Rows from block 4 of the text encoder, named by matrix and row number. Rows with one number belong to one neuron. Each number is 128 + 24 x the weight over its row's rms, rounded and kept within 0 to 255. All counts start at 0. After the name is the row's rms in percent of the matrix's.
# fc1: MLP up (text_encoder.blocks.4.mlp.fc1.weight, 512x128), inputs 64-127
# fc2: MLP down (text_encoder.blocks.4.mlp.fc2.weight, 128x512, transposed), outputs 64-127
fc1.24 111 [171 128  93 128 128 103 158 128 128 128 128 128 128 150 128 128 128 128 175 128 128 128 183 128 128 128 152 128  96 128 128 166 148  72 128 128 128 102 128 128 128 128 128 165 128 128 128  82 139 170 128 128 128 128 101 128  98 128 128 124 179 128 181 128]
fc1.25 137 [ 81 128 128 128 155  97  87 128 128 128 128 128 128 128 128 146 128 186 163 128 128 128 128 106 128 188 128 111  97 128 128 128 128 128 128 128 128 128 128  98 128 128 128 128 128 128 128 128 128 161 128 195  90 128 128 128  69 128 128 128 128 136 128 128]
fc1.26 089 [128 128 128 128 128 128  73 128 190 128 128 128 128 128 178  89 128 128 128 128  52  74 128 128 128 128 128 150 128 128 128 128 128 128 163 128 179 128 171 128 128 128 128 128 128 128 128 128 200 128 117 128  63 128 128 135 136 128 128 128  87 128 128 128]
fc1.27 099 [ 58 128 128 153 128 128 128 128 128 128 128 128 128 128 128 128 128 128  86 128 128 128 130 128 128 160  86 128 122 128 128 128 128 182 128  91  85 128 128 124 128 128 128 128 128 128 128 148 128 175  78 138 112 128 128 119 128  86 128 171 128 128 119 155]
fc1.28 113 [128 128 138 128 128 128 128 128 128  80 128  90 147 128 128 128 180 128 161 128 128  85 128 128 180 183 128 128 128 137 128 175  86 181 128 128 128 128 138 128 128 128 128 154 128 128 128 128 139 141 128 145 110 128 128  70 128 128 128  88 139 170 128 128]
fc1.29 081 [128 177 128 128 166 128 102 128 128 128 128 128 128  74 128 131 128 128 207 128 128 128 128 128 128 128 128 128 128 128 128 128 128 128 128 128 128 128 128 128 107 128 128 128 128 128 128 128 128 128 128 128 128 128  92 128 128 128 221 128 128 128 128 128]
fc1.30 091 [128 128 128 128 128 137 128 110 128 128  53 128 128 128 128 128 128 128 128 128 128 128 138 128 157 128 128 128 128 128 100 128  59 128 128 113 128 128 128 128 128 128  97 128 128 148 128 128 128 128  87 128 128 128 146 128 128 128 128 128 128 128 153 163]
fc1.31 096 [185 128 128 128 178 128 128 128 128 128 128 128 128 128 128 105 128 128 128 175 128 128 128 128 124 128 101 128 128 128 128  95  78 128 128  89 128 128 128 128 128 169 128 128 128 128 128 193 128 128 128 128  94 230 214 128 105 128  83  65 128 128 200 128]
fc1.32 076 [ 74 128 128  46 117 135 128 128 128 128 114 128 128 128 101 128 128 128 132 128 128 128 166 128 199 128 128 153 168 128  98 128 128 201 128 128 128 128 128 128  51 155 128 174 128 128 128 128 128 128 128  63 128 128 111 128 128 128 128 128 137  73 128 176]
fc1.33 098 [128 129 128 128 149 128  85 128 128 177 128 128 128  99 128 128 128 188 128  87 108 128 199 128 128 128 128 128 128 128  46 128 128  76 128 149  93 128  98 128 128 128 128 128 200 128 197 128 128 128 128 121 128 128 128 128 139 128 128 176 128 128 128 128]
fc1.34 082 [128 128 128 128 128 189 128 128 118 128  43 128 128 128 108 128 128 128 128 128 128 128 128  69 128 128 128  79 158 208 128 128 128  82 183 128 128 128 128 128 128  74  68 128 199 144 177 128 126 128 128 128 128 128 140 164 128 128 128 128 128  75 128 128]
fc1.35 127 [128 128 128 147 128 128 128 128 122 128  46 144 128 128 128 165 128 139 133 128 128 128  73 128 128 128  98 128  78 185 128 126 128 132 128  99  90 128 112 101 121 113 103 111 128 128 128 128 184 128 128 180 128 174 128 128 128 128  92 165 103 128 128 114]
fc1.36 095 [128 128 110 128 128 128 128 128 174  67 128 128 128 128 128 128 128 128 128 128 233 128 128 128  58 128 128  96 128 128 128 128  33 128 128 128 128 159  60  69 128 129 128 128 128 128 128 128 128 128 128 128 128 128 104 128 128 128 128 128 128 198 177 146]
fc1.37 091 [ 65 128 128 176 128 145 128 128 128 128 128 128 122 128 128 114 128  96  74 128 128 128 173 110 128 128 128 128 128 128 128 128 128 198 128 128 128  60 128 128  38 128 128 128 128 128 128 147 128 128 175 128 128 128 105 128 128 128 128 128 128 117 128 128]
fc1.38 129 [178  71 128 128 111 128 172 190 164 128  75 153 128 122 128 150 128 128  77 128 128 128 128 128 128 128 128 128 128 128 128 128 128 128 128 128 128 128 128  66 128 128  83 128 128 128 128 128 128 141  98 128  95 128 158 128 128 128 128 128 128 126 128 109]
fc1.39 097 [107 128 128 128 111 128 141 128  95 115 128 112 128 164 128 128 128 154 128 149 128 128 128 129 128 128 128 128 128 128 161 128 128 128 206 128 128 128  92 128 128  91 128 107 128 128 128 102 128 128 128 128 199 128  96 128 182 155 128 128 128 173 128 128]
fc1.40 111 [ 71 128 128 128 128 128 161 128 128 128 128 128 128 128 128 153 128 128 170 128 128 128 128 128 128 128 128 128 128 128 128 128 145  44 128 101  80 152 128 128 143 128 128 138 118 164 128 128 128 192 128 128 128 128 128 128 178 128 128 128 128 128  94 128]
fc1.41 109 [128 128 128 128 128 128 128 128 128 151 128 128 175 128 128  95 100  96 128  98 128 128  91 128 128 128 128 128 128 137 128 128 128 128 128  87 128 128 128 128 128 128 128 128  75 116  82 205 191 128 128 128 128 128  63 128 128 157 103 128 128  81 128 147]
fc1.42 080 [107 128 128 128 172  95 128 128 128 128 128 128 128 128 128  88 128 128 128 149 128 128 128 128 101 128 128 173 128 128 128 128 128 128  34 128 128 212  56  71 128 128  87 220 128 145 128 128 128 128 128  57 128 128 128 128 128 128 128 128 128  81 128 128]
fc1.43 087 [128 128 128 128 128 128 146 128 128 128 145 119 128 128 124 128  60 128 128 128 162 128 128 128  81 128  48  90  79 128 152 195 128  98 128 128 128 128 128 113 128 128 128 128 151 128 128 220 128 128 128 128 178 110 128 128 201  64 175 128 128 128 128 128]
fc1.44 100 [128 128  97 166 128 128 128 143 196 128 128 128 128  54 188 128 128 128 128 128 128 128 128 128 127 128 128 128 148 128 128 128 128 128 128 128 128 128 176 128 135  87 209 128 151 128 109 104 128 128 178 128 128 128 128 128 128 128 128 128 128 192 128 128]
fc1.45 078 [128 128  67 128 128 113 161 128 105 128 128 128 128 128 229 128  85 128 128 128 128  68 128 128 128 128  49 128  91 128 128 128 128 128 128 119 118 128 128 105 128 128 128 128 128 128 128 179 128 128 177 128 205 128 173  87 128  59 128 147 128 128 128 128]
fc1.46 113 [128 128 118 102 151 128  67 128 128 128 128 128 128  98 145 128 128  69 128 128 128 128 176  85 129  90 128 160 166  78 128  68 128 128  98 128 128 161 128 128 170 128 128 169  96 178 128 119 128 163 128 102 128 128  83 128 128 128 128 128 128 104 108 128]
fc1.47 120 [128 128 128 128 128 105 128 128 128  95 128 128 128 136 140 128  99  54  76 117 186 128 161 128 128 128 155 128  42 128 128 128  60 128 154 128 128 176 128  89  98 128 128 128 128 128  80 173 165 146 128 163 128 128 128 128 128 128 110 134 128 128 114 128]
fc1.48 119 [128 128 128 128 128 128 128 128 209 128 113 175  89  94 128 113 128 128 128 164 167 128 102 128 128 128 128 128  87 128 128 128 128 128 180 128 128  80 128 178 128 128 128 158 110 128 193 155 128 157 128 128  84 128 128 128 128 156 128  57 128 110 128 128]
fc1.49 101 [128 128 128 128 128 128 128 128 100 128 128 128 186 128 142 128 160  56 128 128 128 128 142 128 128 159 128 128 128 176 128 128 128 128 128  90  90  74 128  90 128 128 128 128 128 128 128 159  79 128 128  99 103 128 179 128 128 112  82 128 128 128 128 128]
fc1.50 109 [174 128 128 128 128 128 128 174 128 128 128 128  81 128 128 101 128 128 128 174 165 128 153 128 128 128 128 128 128 108 128 169  64  89 128 128 128 128 190 128 128 128 128 128 128 128 190 128 128 128 128 128  94 128 128  71 166 128 128 115 128 128 150  85]
fc1.51 115 [128  65 128 135 177 128 128 128 128 130 128 132 128 128  67 176 170 128 128 128 128 149 128 128 128 128 168 128  65 128 128 128 179 128 128 128 121 128 128 128 161 128 128 128 128 128  81  88 128 166 150 145 128 128 109 128 128 160 128  56 128  93  88 128]
fc1.52 106 [194 128 128 128 128 128 122 128 128 128 128 128 128 128 128 128 128 128 128 128 143 185 191 128 116 128 128 128 128  37 128 128  45 128 180 100 109 128 128 128 153 128 128 128 175 128 128 128 128 185 128 128 108 128 128 128 165 128 128 104 128 128 128 128]
fc1.53 092 [128 128 137 128 128 128 128 128 128 139 203 128 128 142 128 128 165 146 128 128  74 112 159 128  94 128 128 108 128 128 128 128 128 128 128 128 128 128 128 128 128 128 128 106 128 128 128 128 158 107 128 128 128 128 203 163 180 128 128 128 128 160  96 128]
fc1.54 125 [128 128 128 128 128 128 128 128 128 128  83 162 102 128 103  93 128 128 132 176  99 128 128 128 128 128 128 128 128  46 128 128 128 154 139  86 128 128 128  98 155 128 167 128 128 128 128  59 128 128 128 128 128 128  83 128 173  79 128  88 128  91 128 128]
fc1.55 102 [128 128 128 128 128 128 163 128  61 128 128 128 128 128 128 128 113 128  97 128 128 128 193 128 147 128 152 191 128 145 119 128 128 128 128 160 128 195 128 128 128 104 155 128 128 112 128 128 128 164 128 128 128 128 128  96 128 128 150 128 128 128 177 128]
fc1.56 093 [128 106  88 190 128 128 128 128 128 128 128 128 128 156 128 128 128 160 128 128 128 128 128 128 128 128  92 128 128 128 128 128 128  69 128 128 128  60 128 128 162  94 128 128 128 153 154 128 128 128 128 128  89 128 128 128 128 128 128 128  90 128 128 209]
fc1.57 088 [128 128 188 128 128 204 128 120 128 128 144 128 128 100 128 128 128 177 157 128 128 128 181 128 128 128 128 128 128 128 145 170 128 150 162 128 128 128 128 121 128 178 128 128 128 128 162 109 137  63 128 164 128 128 130  62 128 128 128  81 128 128 128 171]
fc1.58 087 [128 128 128 128 128 128 128 129 128 128 128 128 128  66  83 128 166 128 128 128 224 128 128 128 128 172 128 128 128 128 128 128 149 175 128  89 128 128 128  80 128 128 104 128 128 226 128 128 128 128 128 128 128 128 128 128 128 128  75 128 164 114 128 128]
fc1.59 125 [128 113 188 154 128 128 128 128  99 184 128 128 169 128 189 128 128 109 128 128 141  97 110 111 128 151 130 128 142 128 172 128 128 105 161 128 124 128 128 162 190 152 143 128 128 128 128 128 128 128 128  89 128 162 128 128 128 152  87  95 128  94 128 104]
fc1.60 111 [128 128 128 128 169 128 128 128 128 128 105  74 128 128 128 128 128 152 128 128 128 115 167 128 128 128 128 170 128 128  75 128 128 128 201 128 156 148 115 128 184 128 128 128 128 128 128 128 122 128 128 128  72 128 128  81 128  79 128 128 128 128 128 128]
fc1.61 094 [ 68 128 128 194 128 128 128 128 128 128 128 187 128  97 128  70 130 128 128 128 128 123 128 128 104 128 128 128 128 128 128 128 128 128 128 128 128 201 128 128 128  81 128 128 128 128 139 176 128 128 128  41 128 128 128  69 128 128 128 128 128 128  77 128]
fc1.62 104 [128 211 128 128 128 128 128 128 168 128 128 146 128 128 128 116 128 165 148 128 128 128 128 128 128 128 128 115  72 175 128 169 128  74  99 128 111 128 128 128 128 128 128 107 128 128 128 128 128 128 111 170 128 128 128 128 128  50 128 178 128 150  96 128]
fc1.63 104 [120 128 128 183 128 128 128 142 128 128 128 128  96 128 128 128 128 128 128  92  74 159  89 128 108 128 128 128 128  86 128 128  87 128  76 128 154 181 128  80 128 128 128 128 128 128 128 128 128 128 128 193 128 128 128 128 128  95 158 128 128 128 128 128]
fc1.64 100 [199 128  95  84 153 128 128 128 128 144 128 128 128 128 128 121 128 141 128 166 128 128  63 113 128 103 128 128  76 157  94 128  83 113 128 128 128  99 128 128 128 128 128 177 110 128 128 100 160 181 141 128 192 128 128 128 128  90 128 128 128 128 128 128]
fc1.65 089 [128 128  80 128 153 186 102 128 166 128 128 128 128 128 128 128 128 128 128 189 136 128 201 149 128 128 100 128 128 128 191 128  97 128 128 128 128 128 165 128 100 128 128 153 160 128 163 187 128 128 128 133 128  51 118 128 158 124 128 128 128 110 128  93]
fc1.66 082 [128 128 161 128 104 128 125 128  75 128 128 128 128 128 128 128 128 128 145 128 128 128 128 128 181 224 128 127 118 128 128 128 128 105 128 128  74 128 128 128 128 128 128 128 128 128 128 128 128 128 168 170 128 128 160 128 128 128 128 128 128 167  58 128]
fc1.67 125 [128 128 128 128 115 128 128 128 103 128 154 128 128  70 128 128 154 152 156 128 128 128 128  90 119 128 128 128 128 128 128 128 101 128 128  43 128 128 128 128 128 128 128 128 177 128  71  90 128 128 154 113 128 128 143 128 128 128 128 128 128 166 128 128]
fc1.68 104 [128 128 153 151 128 128 128  90 138 128 128 128 128 128  95  83 107 128  75 128 128 128  88 174 128 128 105 128 128 128  79 137 173 128 128 128 128 199 128 100 128 128 128 128 128 128 128 128 128 128 186 128 128 128 128  93  90 128 119 128 128 128 134 133]
fc1.69 072 [128  15 128 128 128 128 128 128 128 128 128 128  57 128 128 128 128 128 128 128 128 128 128 128 128 128 128 128 128 128 128 191 128 128 128 128 128 191 122 128 128  54 128 128 128  69 128 128 128 128 128 128 128 175 128 128 128 128 199 128 128 128 128 128]
fc1.70 089 [160 128 128 128 128 141 128  95 128 128 128 128 128 128 213 149  90 128 128 128 128 128 128 128 128 128 128 128 128 128 161 128 128 128 128 128 128 157 128 128 128 128 128 128 128  84 204 128 128  67  84 128 128 148 128 113 128 128 128  68 134 128 128 128]
fc1.71 099 [128 128  83 110 128 128 124 128 128 128 107 128 161 236 128 128 128 128 128 128 128  59 128 128 128 174 157 128 128 128 128 107 128 128 128 128 128  76 128 128 128 128 165 128  88 128 128 128 128 128 100  74 171 128  92 128 128 128 128 128 107 128 128 161]
fc1.72 114 [128 106 128 128  73 128 128  88 128 128 128 128 159 128 128 128 128 167 128 128 128 128 193 128 128 220 214  57  81 128  99 191 173 128 128 128 128 128  77 128  97 128 128 110  86 108 128 128 128 128 128 128 128 128 128 175 128 155 128 128 128 128 128 172]
fc1.73 094 [128 128 128 163 128 128 128 128 128 128 218 128 128 128 128 128  93 128 128 128 128  64 128 128 128 128 128 128 128 162  79 128 128 128 128  78 128 128 128 128 128 114 152 128 177 128 128 128 128 128 128 128 128 128 128 128 128 128  97 111 128 128 128  69]
fc1.74 088 [128 128 128 128 128 128 128 128 128  89 128 113 128 128 128 128  98 128 128 154 151 174 128 176 128 149 128 128 159 128 178 128 128 128 128 128 128 135 128 128 128 128 128  83 128 128 128 128 128 207 128 189 128 128 128 128 128 128 128 128 128 128 128 128]
fc1.75 115 [128 128  67 128 128 128 128 119  77  95 140 128 128 138 128  38 133 128 128 172 128 128 128 128 128 128 128 128 128 187 128 151 101  71 128  96 111 128 128 128 128 128 128 128 128 128 128 128 171 128 128  61 128 142 128 139 128 128 152 166 128 128 128 128]
fc1.76 087 [ 91 128 188 128 128 128 147 128 128 128 128 128 128 128 128 128 128 128 128 181 128 128 128 128 128 128 175 128  53 128 128 128 128  59 142 128 128  42 128 128 151 128 128 191 128 150 128 128 128 128 128 128 128 128 128 128 128 128 128 128 128 128 128 128]
fc2.24 110 [128 128 118 128 128  73 128 128 128 128 128 131 171 111 128 128 187 155 128 168 128 128  59  99 128 128 160 108 128 128 128 128 128 128 128  97 128 128  33 149 199 128 128 128  96 128 121 157 128 128 128 128 128 128 185 128 122 165 128 129 128 128 128 128]
fc2.25 119 [180 128 128 128 128 128 128  96 128 128 148 128  84 128 128  55 165  91  71  88 128  59  87 128 128 128 182 128 128  71 128 128 128  94 106 128 128 168 128 128 128 128 185 128 128 128 128 172 128 128 128  83 128 118 128 162 128 157 127 128 128 128 128 128]
fc2.26 100 [128 128 128  96 208  85 128 190 128 156  83 128 128  74 128 128 128 128 128 128 128 128  85 128 128 178 128 143 128 128 128 128 128 194 128 128 215 128 128 128 128 128 128 149 128 128 149 128 128 128 128 128 128 110 138 192 128 128 128 142 128 164 128 128]
fc2.27 092 [128  91 128 128 185 128 128  89 128 157 183  74 164  99 128 128 128 128 160 128 128 128 128 128 128 128 128 128 128 128 191 128 128 168 128 128 161 128 128 119 128  84 128 222 174 128 128 179 128 128 128 128  96 128  96 128 113 128 128 167 128 128 128 128]
fc2.28 111 [157 128 128 128 128 128 128 179 128 113 128 163 128 128 128 154 128 128 128 122 174 128 128 160 128 141 170  88 128 128 128  83 128 128  95 128  70 128 128 128 128 128  86 128 128 128 128 128 135 128 128 128 128 172 128  77 128  75 128 128 128 181 128 128]
fc2.29 096 [ 98  81 128 128 113 148 128 128 147 128 128 128 115 111 128  79 128  79 115  77 128 178 176  64 128 128 128  93 131 128 128 128 218 128 128 128 187 128 128 128 171 128 135 128 128 116 128 128 128  99 128 128  93  87 128 128 128 128 146 128  81  92 128 128]
fc2.30 104 [128 128 128 128 128 126  81 128 128 128 105 126 128 128 128 105 128  85 128 156  39 134 128 128 165  60 128 128 128 128 128 128 163  45 128 128 101 128 128 128 178 171  75 128 128 103 144 128  80 113 216 128 128 128 128 128  72 128 135 128 128 149 128 128]
fc2.31 109 [128 128 169 128 128 131  57 128 128 126 128 128 114 192 128 128 128 128 183 128 100 128 128 128  95 166 128 128 118  79 128 128 128 128 128 128 120 128 128 128 128 128 186 128 128  95 100 165 128 128 128 128 160 128 128  91 128 128 167 128  77 128 128 153]
fc2.32 092 [128 128 128 128 128 128 128 128 128 128 128 128 128  62 128 103 167 128 128 151 170 128 128 128 151 128  76 128 128 128  39 128 128 128 169 128 128  58 128 128 157 128 128 128 128 128 128 128 128 128 128 128  94 128 163 128 128 128 126 190  68 128 128 128]
fc2.33 098 [128 128  69 163 128 128 159 128 125 128 128 128 128 166 128 192 142 128 128 128 128 128  61 128  33 128 100 128 128 128 128 128 128 128 128 128 143 128 151 128 128 128 128 179 128 189 128 128 128 206  83 128 128 128  63 128 128 128 128 128 165 128 128 128]
fc2.34 091 [128 128  62  92  59 163  82  80 128 128 128 128 128 129 128 113 128 202 128 128 181 128 128 128 128 128 128 168 128 128  86  71 128 128  97 128 128 128  94 128 145 115 128 128 128 128 128 128 128 133 128 203 128 169 128 128 128 128 128 128 128 128 128 128]
fc2.35 121 [128 128 100 128 128 128 128  65 128  92  84 128 128  94 128 128 128 128 128 128 169 138 116 128 128 128 128 128  57 128 128  74 213 128 165 128 128 128 128 128 128 128 128 105 128 128 128 128 128 140 128  61 142 128 210 128 128 128 128 149 128 128 128 104]
fc2.36 103 [128 128 191 156 128 128 128 101 128 128 128 128 128 128 128  98 128 128 128 128 128 128 123 128 128 128 170 128 128 128 128 111 128  82 128 129 128 128 128 161 128 128 128 128  74  89 128 128 159 128 128 128 128 128 128 128 128  83 187 188 128 128 128 181]
fc2.37 105 [144 128 128 128  80 128 128 128 128 164 128 128 131 128 164  91 150 128 128 192 171 128 128 128 128  94 139 128 128 128 128 128 128  81 217 128 128 128 128 128 105 157 128 128 206  99 162 128 118 128 128 169 128 128 128 128 141 171 128 177  95 128 128 120]
fc2.38 121 [128 106 128 128 128 128 128 128 166 128 128 128 116 128 107 128 128 104 128 128 128  92 128 128 150 128 187  85 128 124 128 157 128 128 136  74 109 178 128  85 128 193 128 128 128 125 128 121 145 158  73 128 128  66 139 163 128 128 128 128  92 104 128 128]
fc2.39 095 [128 128 128 128 128 128  87 128 128 128 128 128 171  71 128 128 128 128 128 128  87 179 128 153 128 128  43  76  74 189 147 128 128 128 128 148 173 128 128 128 164 128 128 128  94 128 124 128 127 128 128 128 128 128 128 128 128 128 128 128 128 128 128 128]
fc2.40 111 [128 128 128 128 128  58 128 128 128 128 128  46  95 128 128 128 128 100 128 128 128 116 138 158 128 128 128 128 128 128  86 147 149 128 128 128 128  73 106 128 128 128 128 128  92 168 128 128 128 128 128 168 128 128 144 128 128 128 128 159 147 128 128 225]
fc2.41 096 [ 86 158 128 128  75 162 128 128 101  58 128 128 128  76 128 128 128 128 128 128 128 128  65 128 128 128 167 128 161 128 147 128  62 128 109 128 128 128 109 128 128 128 128 128 128 128 128 172 128 128 128 128 128 128 128 128 142 128 165 128 128 169 128 128]
fc2.42 102 [128  83 128 187 181 128 128 128 128  55 128 128 106 128 108 128 185 128 128 128 128 175 155  62 128 218 113 163 211 128 128 128 128 128 128 128 182 128 128 158 128  65 128 128 128 107 128 128 137 128 148 128 128 128 128 128 128 128 108 128 128 128 185 128]
fc2.43 084 [128 128 128 128 128 128 128 128  89 128 176 128 128 128 128 128 128 128 185 128  60 128 128 179 128 128 128 105 100 128 128 186 128 128 128 128 128 230 128 178 128 128 142 128 128 128 128 128 128 128 128 128 128 128 128 128 128 128 128 128 128 128 157 128]
fc2.44 087 [152 128 128 128 128 128 128 128 128 128 128 128 128 140 128 128 128 107 128  46  62 190 128 128 128 126 128  51 224 128 143 179 128 128 128 128 128 128 128 128 128 142 128  53 128 128 128 116 166 128 163 128 128 171 128 186 128 128 183 128 128 186  87 128]
fc2.45 102 [128 128 128 144 179 100 128 128 128 128 128 128 165 128 128 116 128  87 128 128 123 128 128 128  54 128 150 128 128 128 128 128 128 128 128 128 122 111 128 128 177 206 112 128  87 128 128 128 128 128 128 128 128 128 128 128 128 128 128 112 159 133 162 128]
fc2.46 123 [128 111 128 128 128 128 128 128 128 128 128 128 128 128 128 128 100 148 106 128 128 128  73 128 144 167  89 128 152 103 128 128 128 128 128 128 152 128 113 128 128 168 128 128 128 163 128  92  91 128 128 128 183 128 128 128  66  97  96 128 111 128 147 206]
fc2.47 102 [128 128 128 128 128 128 128 128 128 128 128 128 128 128  42 128 128 128 128 128 128 199  72 140 169 128 119 128 128 123 128 128 106 128 208 128 170 179 128 128 128  54 128 128 128 128 128 128 128 128 128 128 128 128 128  95 109  96 128 128 128 128 128 122]
fc2.48 099 [128 128 152 128  86 128 157 128 128  76 128 128 184 147 128 128 128 128 128 128 128 128 128 128 147  70 148 210 128 128  91 128 128 128 128 128 128 177 128 128  76 128 128 110 142 128 128 128 128 147  71 176 128 180 128 128  63 128 128  89 180 128 128 128]
fc2.49 116 [120 128 128 128 162 128 128 128 128  88 128 128 128  91 128 128 128 128 119 128 173 128 128 128 128 128 172 128  76 160 128 128 181 185 125 128 100 128 154 101 128 195  99 128 128 128 152 128 142 128  73  88 146 128 128 141 128 128 105 128 128 128 121 128]
fc2.50 108 [128 183 128 128 128 128 128 128 128 128 171 128 128 103 128 204 128 128 128 128 100 145 166  75 128 128 150 128 128 128 128 128 128  99 128 128 128 119 128 128 128 128 128 128 181 128  61 128 128 128 120 151 176  99 128 128 128  81 128  76 128 128 163 128]
fc2.51 096 [128 128 128  98 128 124 128 164 128 128 128 128  75 128 162 128 128 128 128  85 128 128 128  77 128 186 128  78 128 128 128 128 128 128 128 128  85 128 128 128 128 128 128 128 128 128  81 133  89 128 128 128 128 128 128 128 128  52 128  88 128  61 128 128]
fc2.52 088 [128 128 219 128 128 128 128 128  73 128 128 128 128 128 128 112 128 128  69 128 128  95 128  91 128 128  75 128 128 128 128  98 128 128 128 128 128 111 128 128 128 128 128 128  78 128 128 128 128 128 128 128 128 128  74  88  88 128 175 168 128 203 128 128]
fc2.53 095 [128 128  96 150  72 187 128 159 128 128 128 128 232 159 150 112 128 137  64  88 128 128 156 128 128 128 128 128 122 128 128 128 213 128 128 128 128 128 128 128 128 128 128 128  76 128 128 128 128 128 185  69 128 128 128 128 133 128 128 128 128 128 145 128]
fc2.54 097 [128  70 128 165 203 128 162 128 128 128 157 109  86 162  96 128 128 194 128 128 138  97 128 128 160  95 128  71 128 128 128 128 128 128 128 128 128 128 128 146 128 128  74  80 109 128 128 128 128  92 128 170 171 108 128 128 153 164 109 143 128 128 128  86]
fc2.55 100 [128 128 128 128 128 128  69 128 128 128 128 128 128 128 128 172 167  97 212 128 128 128 128 120 128 128 128 128 128 128 186 128 101 128 150 128 128 149 128 128  71 128 128 128 128 128 128 128 128  85  96 128 128 128 128 169 182 128 128 128 128 128 128 128]
fc2.56 094 [128 128 128 128 128 128 128 128 128 109 128  79 128  70  88 128 128 160 128 128 128 128 128 128 128 106 146 128 128 128 179 128 128 128 128  57 128 128 128 128 128 128  71 128 128 128  70 128  13 128 128 128 128  58 128 100 128 133 128 128 223 128 128 128]
fc2.57 081 [128 128 102 128 128 128 128 128 152 179 128 128  72 152  96  89  98  87 128 128  94  67 166 128 128 128 128 128 128 145 128 128  58 128 128 128 128 128 128 128 128  87 128 128 128 128 128 128 128 128  70 128 197 128 128 128 162 128 128 157 128 128 175 128]
fc2.58 093 [128  92  85 118 128 128 144 112 128 128 184 128 128 128 110 128 128 128 128 128 128 128 128  95 128 128 128 128 128 128  97 128 200 128 118 128  71 128 128 128 128 128 128 128  74 128 180 128 128 128 128 128 113 128 128 128 128 128 167 128 128 149 180  99]
fc2.59 128 [128 106 128 180 128 119 128 128 128 203 128 113 173  95 171  78  80  91 158 128 128  80 128 128 128 211 128 195 149 128 162 128 128 128 128 154 153 128  95 128 177 128 128  99 128 128 128 128 128 128 128 128 128 128 128 128 115 128 128 128 125 128 164 128]
fc2.60 093 [ 80 128 128 128 128 128 128 128 128 128 128 128 128 128 128 128 128  68 128 164 201 128 128 170 128 128 128 128 128 128 128 152 128 128 128 128  35 165 182  87 128 128  93 128 128 128 128 128 128 128 128 128 128 128 128 128 128 128 128 128 128 128 128 128]
fc2.61 107 [128 128  77 128 128 128  81  88 128 128 128 128 128 128 128 128 113 128 128 152  78 128 128 177  35 128 128 128 128 128  95 147 102 162 128 128  99 128 139 160 128 128 128 128 158 128  75 128 128 168 128 192 162 128 128 128 128 171 128 128 128 128 103 160]
fc2.62 106 [ 82 128 128 128 159  82 128 167 128 128 128 113 157 128 128 193 178 128 128 128 128 155 128 128 128 128 128 128 128 128 128 128 128 128 121 128 128 107 128 128  70 128 155 144 128 128 196  59 128 178 128 128 128 115 128 128 128 128  75 120 128 128  77 128]
fc2.63 105 [128 163 128 156  91 128 128 128 128 128 128 128 128 128 128 128 128 128 128 128  83 128 156 128 128 138 128 200 155 128 128 128  85 128 128 128 128 128 128 128 167 157 128 128 128 128 128 128 128 128 128 141 128 128 128 128 128 128  87 128 128 174 128 128]
fc2.64 104 [128 128 128 165 184 111 128 141 128 167 190 128 128 128 128 156 128 128 128 128 128 128 128 128 128 134 128 128 182 128 177 229 128 153 128 128 128 128 172 128  76 128 128 128 128 128 128 108 128 128 128 114 196 128 149 128 128 108 128 128 128 128 128 178]
fc2.65 108 [128 128 128 128 128 128 128 128  98 128 128 128 128  73 128 128 128 128 100 128 104 128  90 128 128 128 128 128 115 128 128 128 128  77 128 128 175 128 128 128 128 164 128 128 128 128  89 128 109 113 168 185 128 189 140 128 128 156 128 128 128 128 128 128]
fc2.66 099 [128  80 128 128 128 128  88 128 128 128 110 128 128 128 128 128 128 128 128 128 128 128 128 128 128 169 128 128 128 128  86 128 128 128 128  62 132 128 213 128 128 128 128 128 128 128  64 128  85  93 128 128 128  96 165 128 128 128 128 158 168 128 128 128]
fc2.67 115 [198 128 128  61 128 128 128 128 167 128 128 128 128 128 128 128 128 219 128 106  88 114 174  67 128 128 128 128 128  80  77 105 128 113 128 128 128 149 128 128 156 158 128 128 128 128 128  80 128 140 128  99 128 136 128 128 128 128 144 128 128 128 120 128]
fc2.68 100 [ 85 128 179 128 128 128 128 128  76 128 128 128 128 128 128 128  95 128 128 178  64 128 128  75 107 128 128 128 128 203 128 128 128 161 128 128 128 128 166  95 155 128 192 128 128 128 128 128  91  85 178 128  90 166 128 128 128 128 142 128 128 128 128 128]
fc2.69 077 [128 128 128 147 128 128 128 184 128 128 128 128 128 128 128 128 128 128 128 128  90 128  54 128 128 128 128 128 128 128 128  78 111 117 128 128 150 128 128 128 128 128 128 202 128  77 128 128 128 183 128 128 128 126 128 128 128 128 128 128 201 128 205 128]
fc2.70 097 [128 128 128 128 128  42 128 128 171 165 128  83 128 128 128 128 128 128 128 128 128 128 128 174 128 128 128 128 128 172 128 128  55 128 120 128 128 128 162 139 128 128 128 128  88 143 128 128 128 128 128 128 128 128 183 128 128 128 142 112 128  83 128 128]
fc2.71 104 [150 128 128 128 128 128 128 180 103 128 155 128 128 128 128 128 128 128 103  82 128 128 101 128 128 128 128 128 128  89 120 128 128 128 128  93 128  87 177 128 128 128 128 128  56 128 169  91 178  87 151 128 180  99 128 128 128 128 128 128 102 128 128 128]
fc2.72 113 [152 167  82 128 128 146 128 128 128 150 150 128 128 128 128 100 128 128 128 128 128 128 176 128 170 128 128 128 128 128 152 128 128 128 117  40 128 128 128 116 198 128 128 128 162 186 128 128 128 128 128 122 128 128 190 128 128 128 106 220 128 128 128 128]
fc2.73 077 [ 79 128 128 128 128 128 157 161 128 128 128 128 128 123  50 128 128 128 128 128 128 128 128 135 153 128 128  45 128 128  35 128 128 128 128 128 128 128 128 157 128 128  66 128 128 128 128 107  54 128 128  67 128 128 128 128 169 128 128 128 128 112 174 128]
fc2.74 107 [128 128 128 173 147 128 128 128 128 104 128 159 128  84  63 156  98 128 128 128 128 128 128 128 132 119  71 128 128 128 128 128 128 122  67 128 128 128 128 128 128 116  92 128  89 128 128 128 140 128 128 149 128 178 188 129 128 103 128 160 128 128 128 128]
fc2.75 097 [128 160 128 128  83 128 128 128 128 128 128 128 184 128 128 128  46 128 128 128 140  41 160 128 128 128 128 128 128 128  93 128 187 128 128 128 128 128 128 128 128 128 128 128 128 128 128 128 128 134 136 128 128 128 195 153  94 128 128  93 197 109 128 128]
fc2.76 079 [128 128 128 128 128 128 128 128 128 165 128 208 128 229 128  62 128 128 128 171 128 128 128 128 128 128 128 128 128 128 128 128 128 128 128 128 128 128 128 184 224 128 128 128 128 119 128 128 128  33 128 128 128 128 113 128 159 128 128 128  82 128 128 128]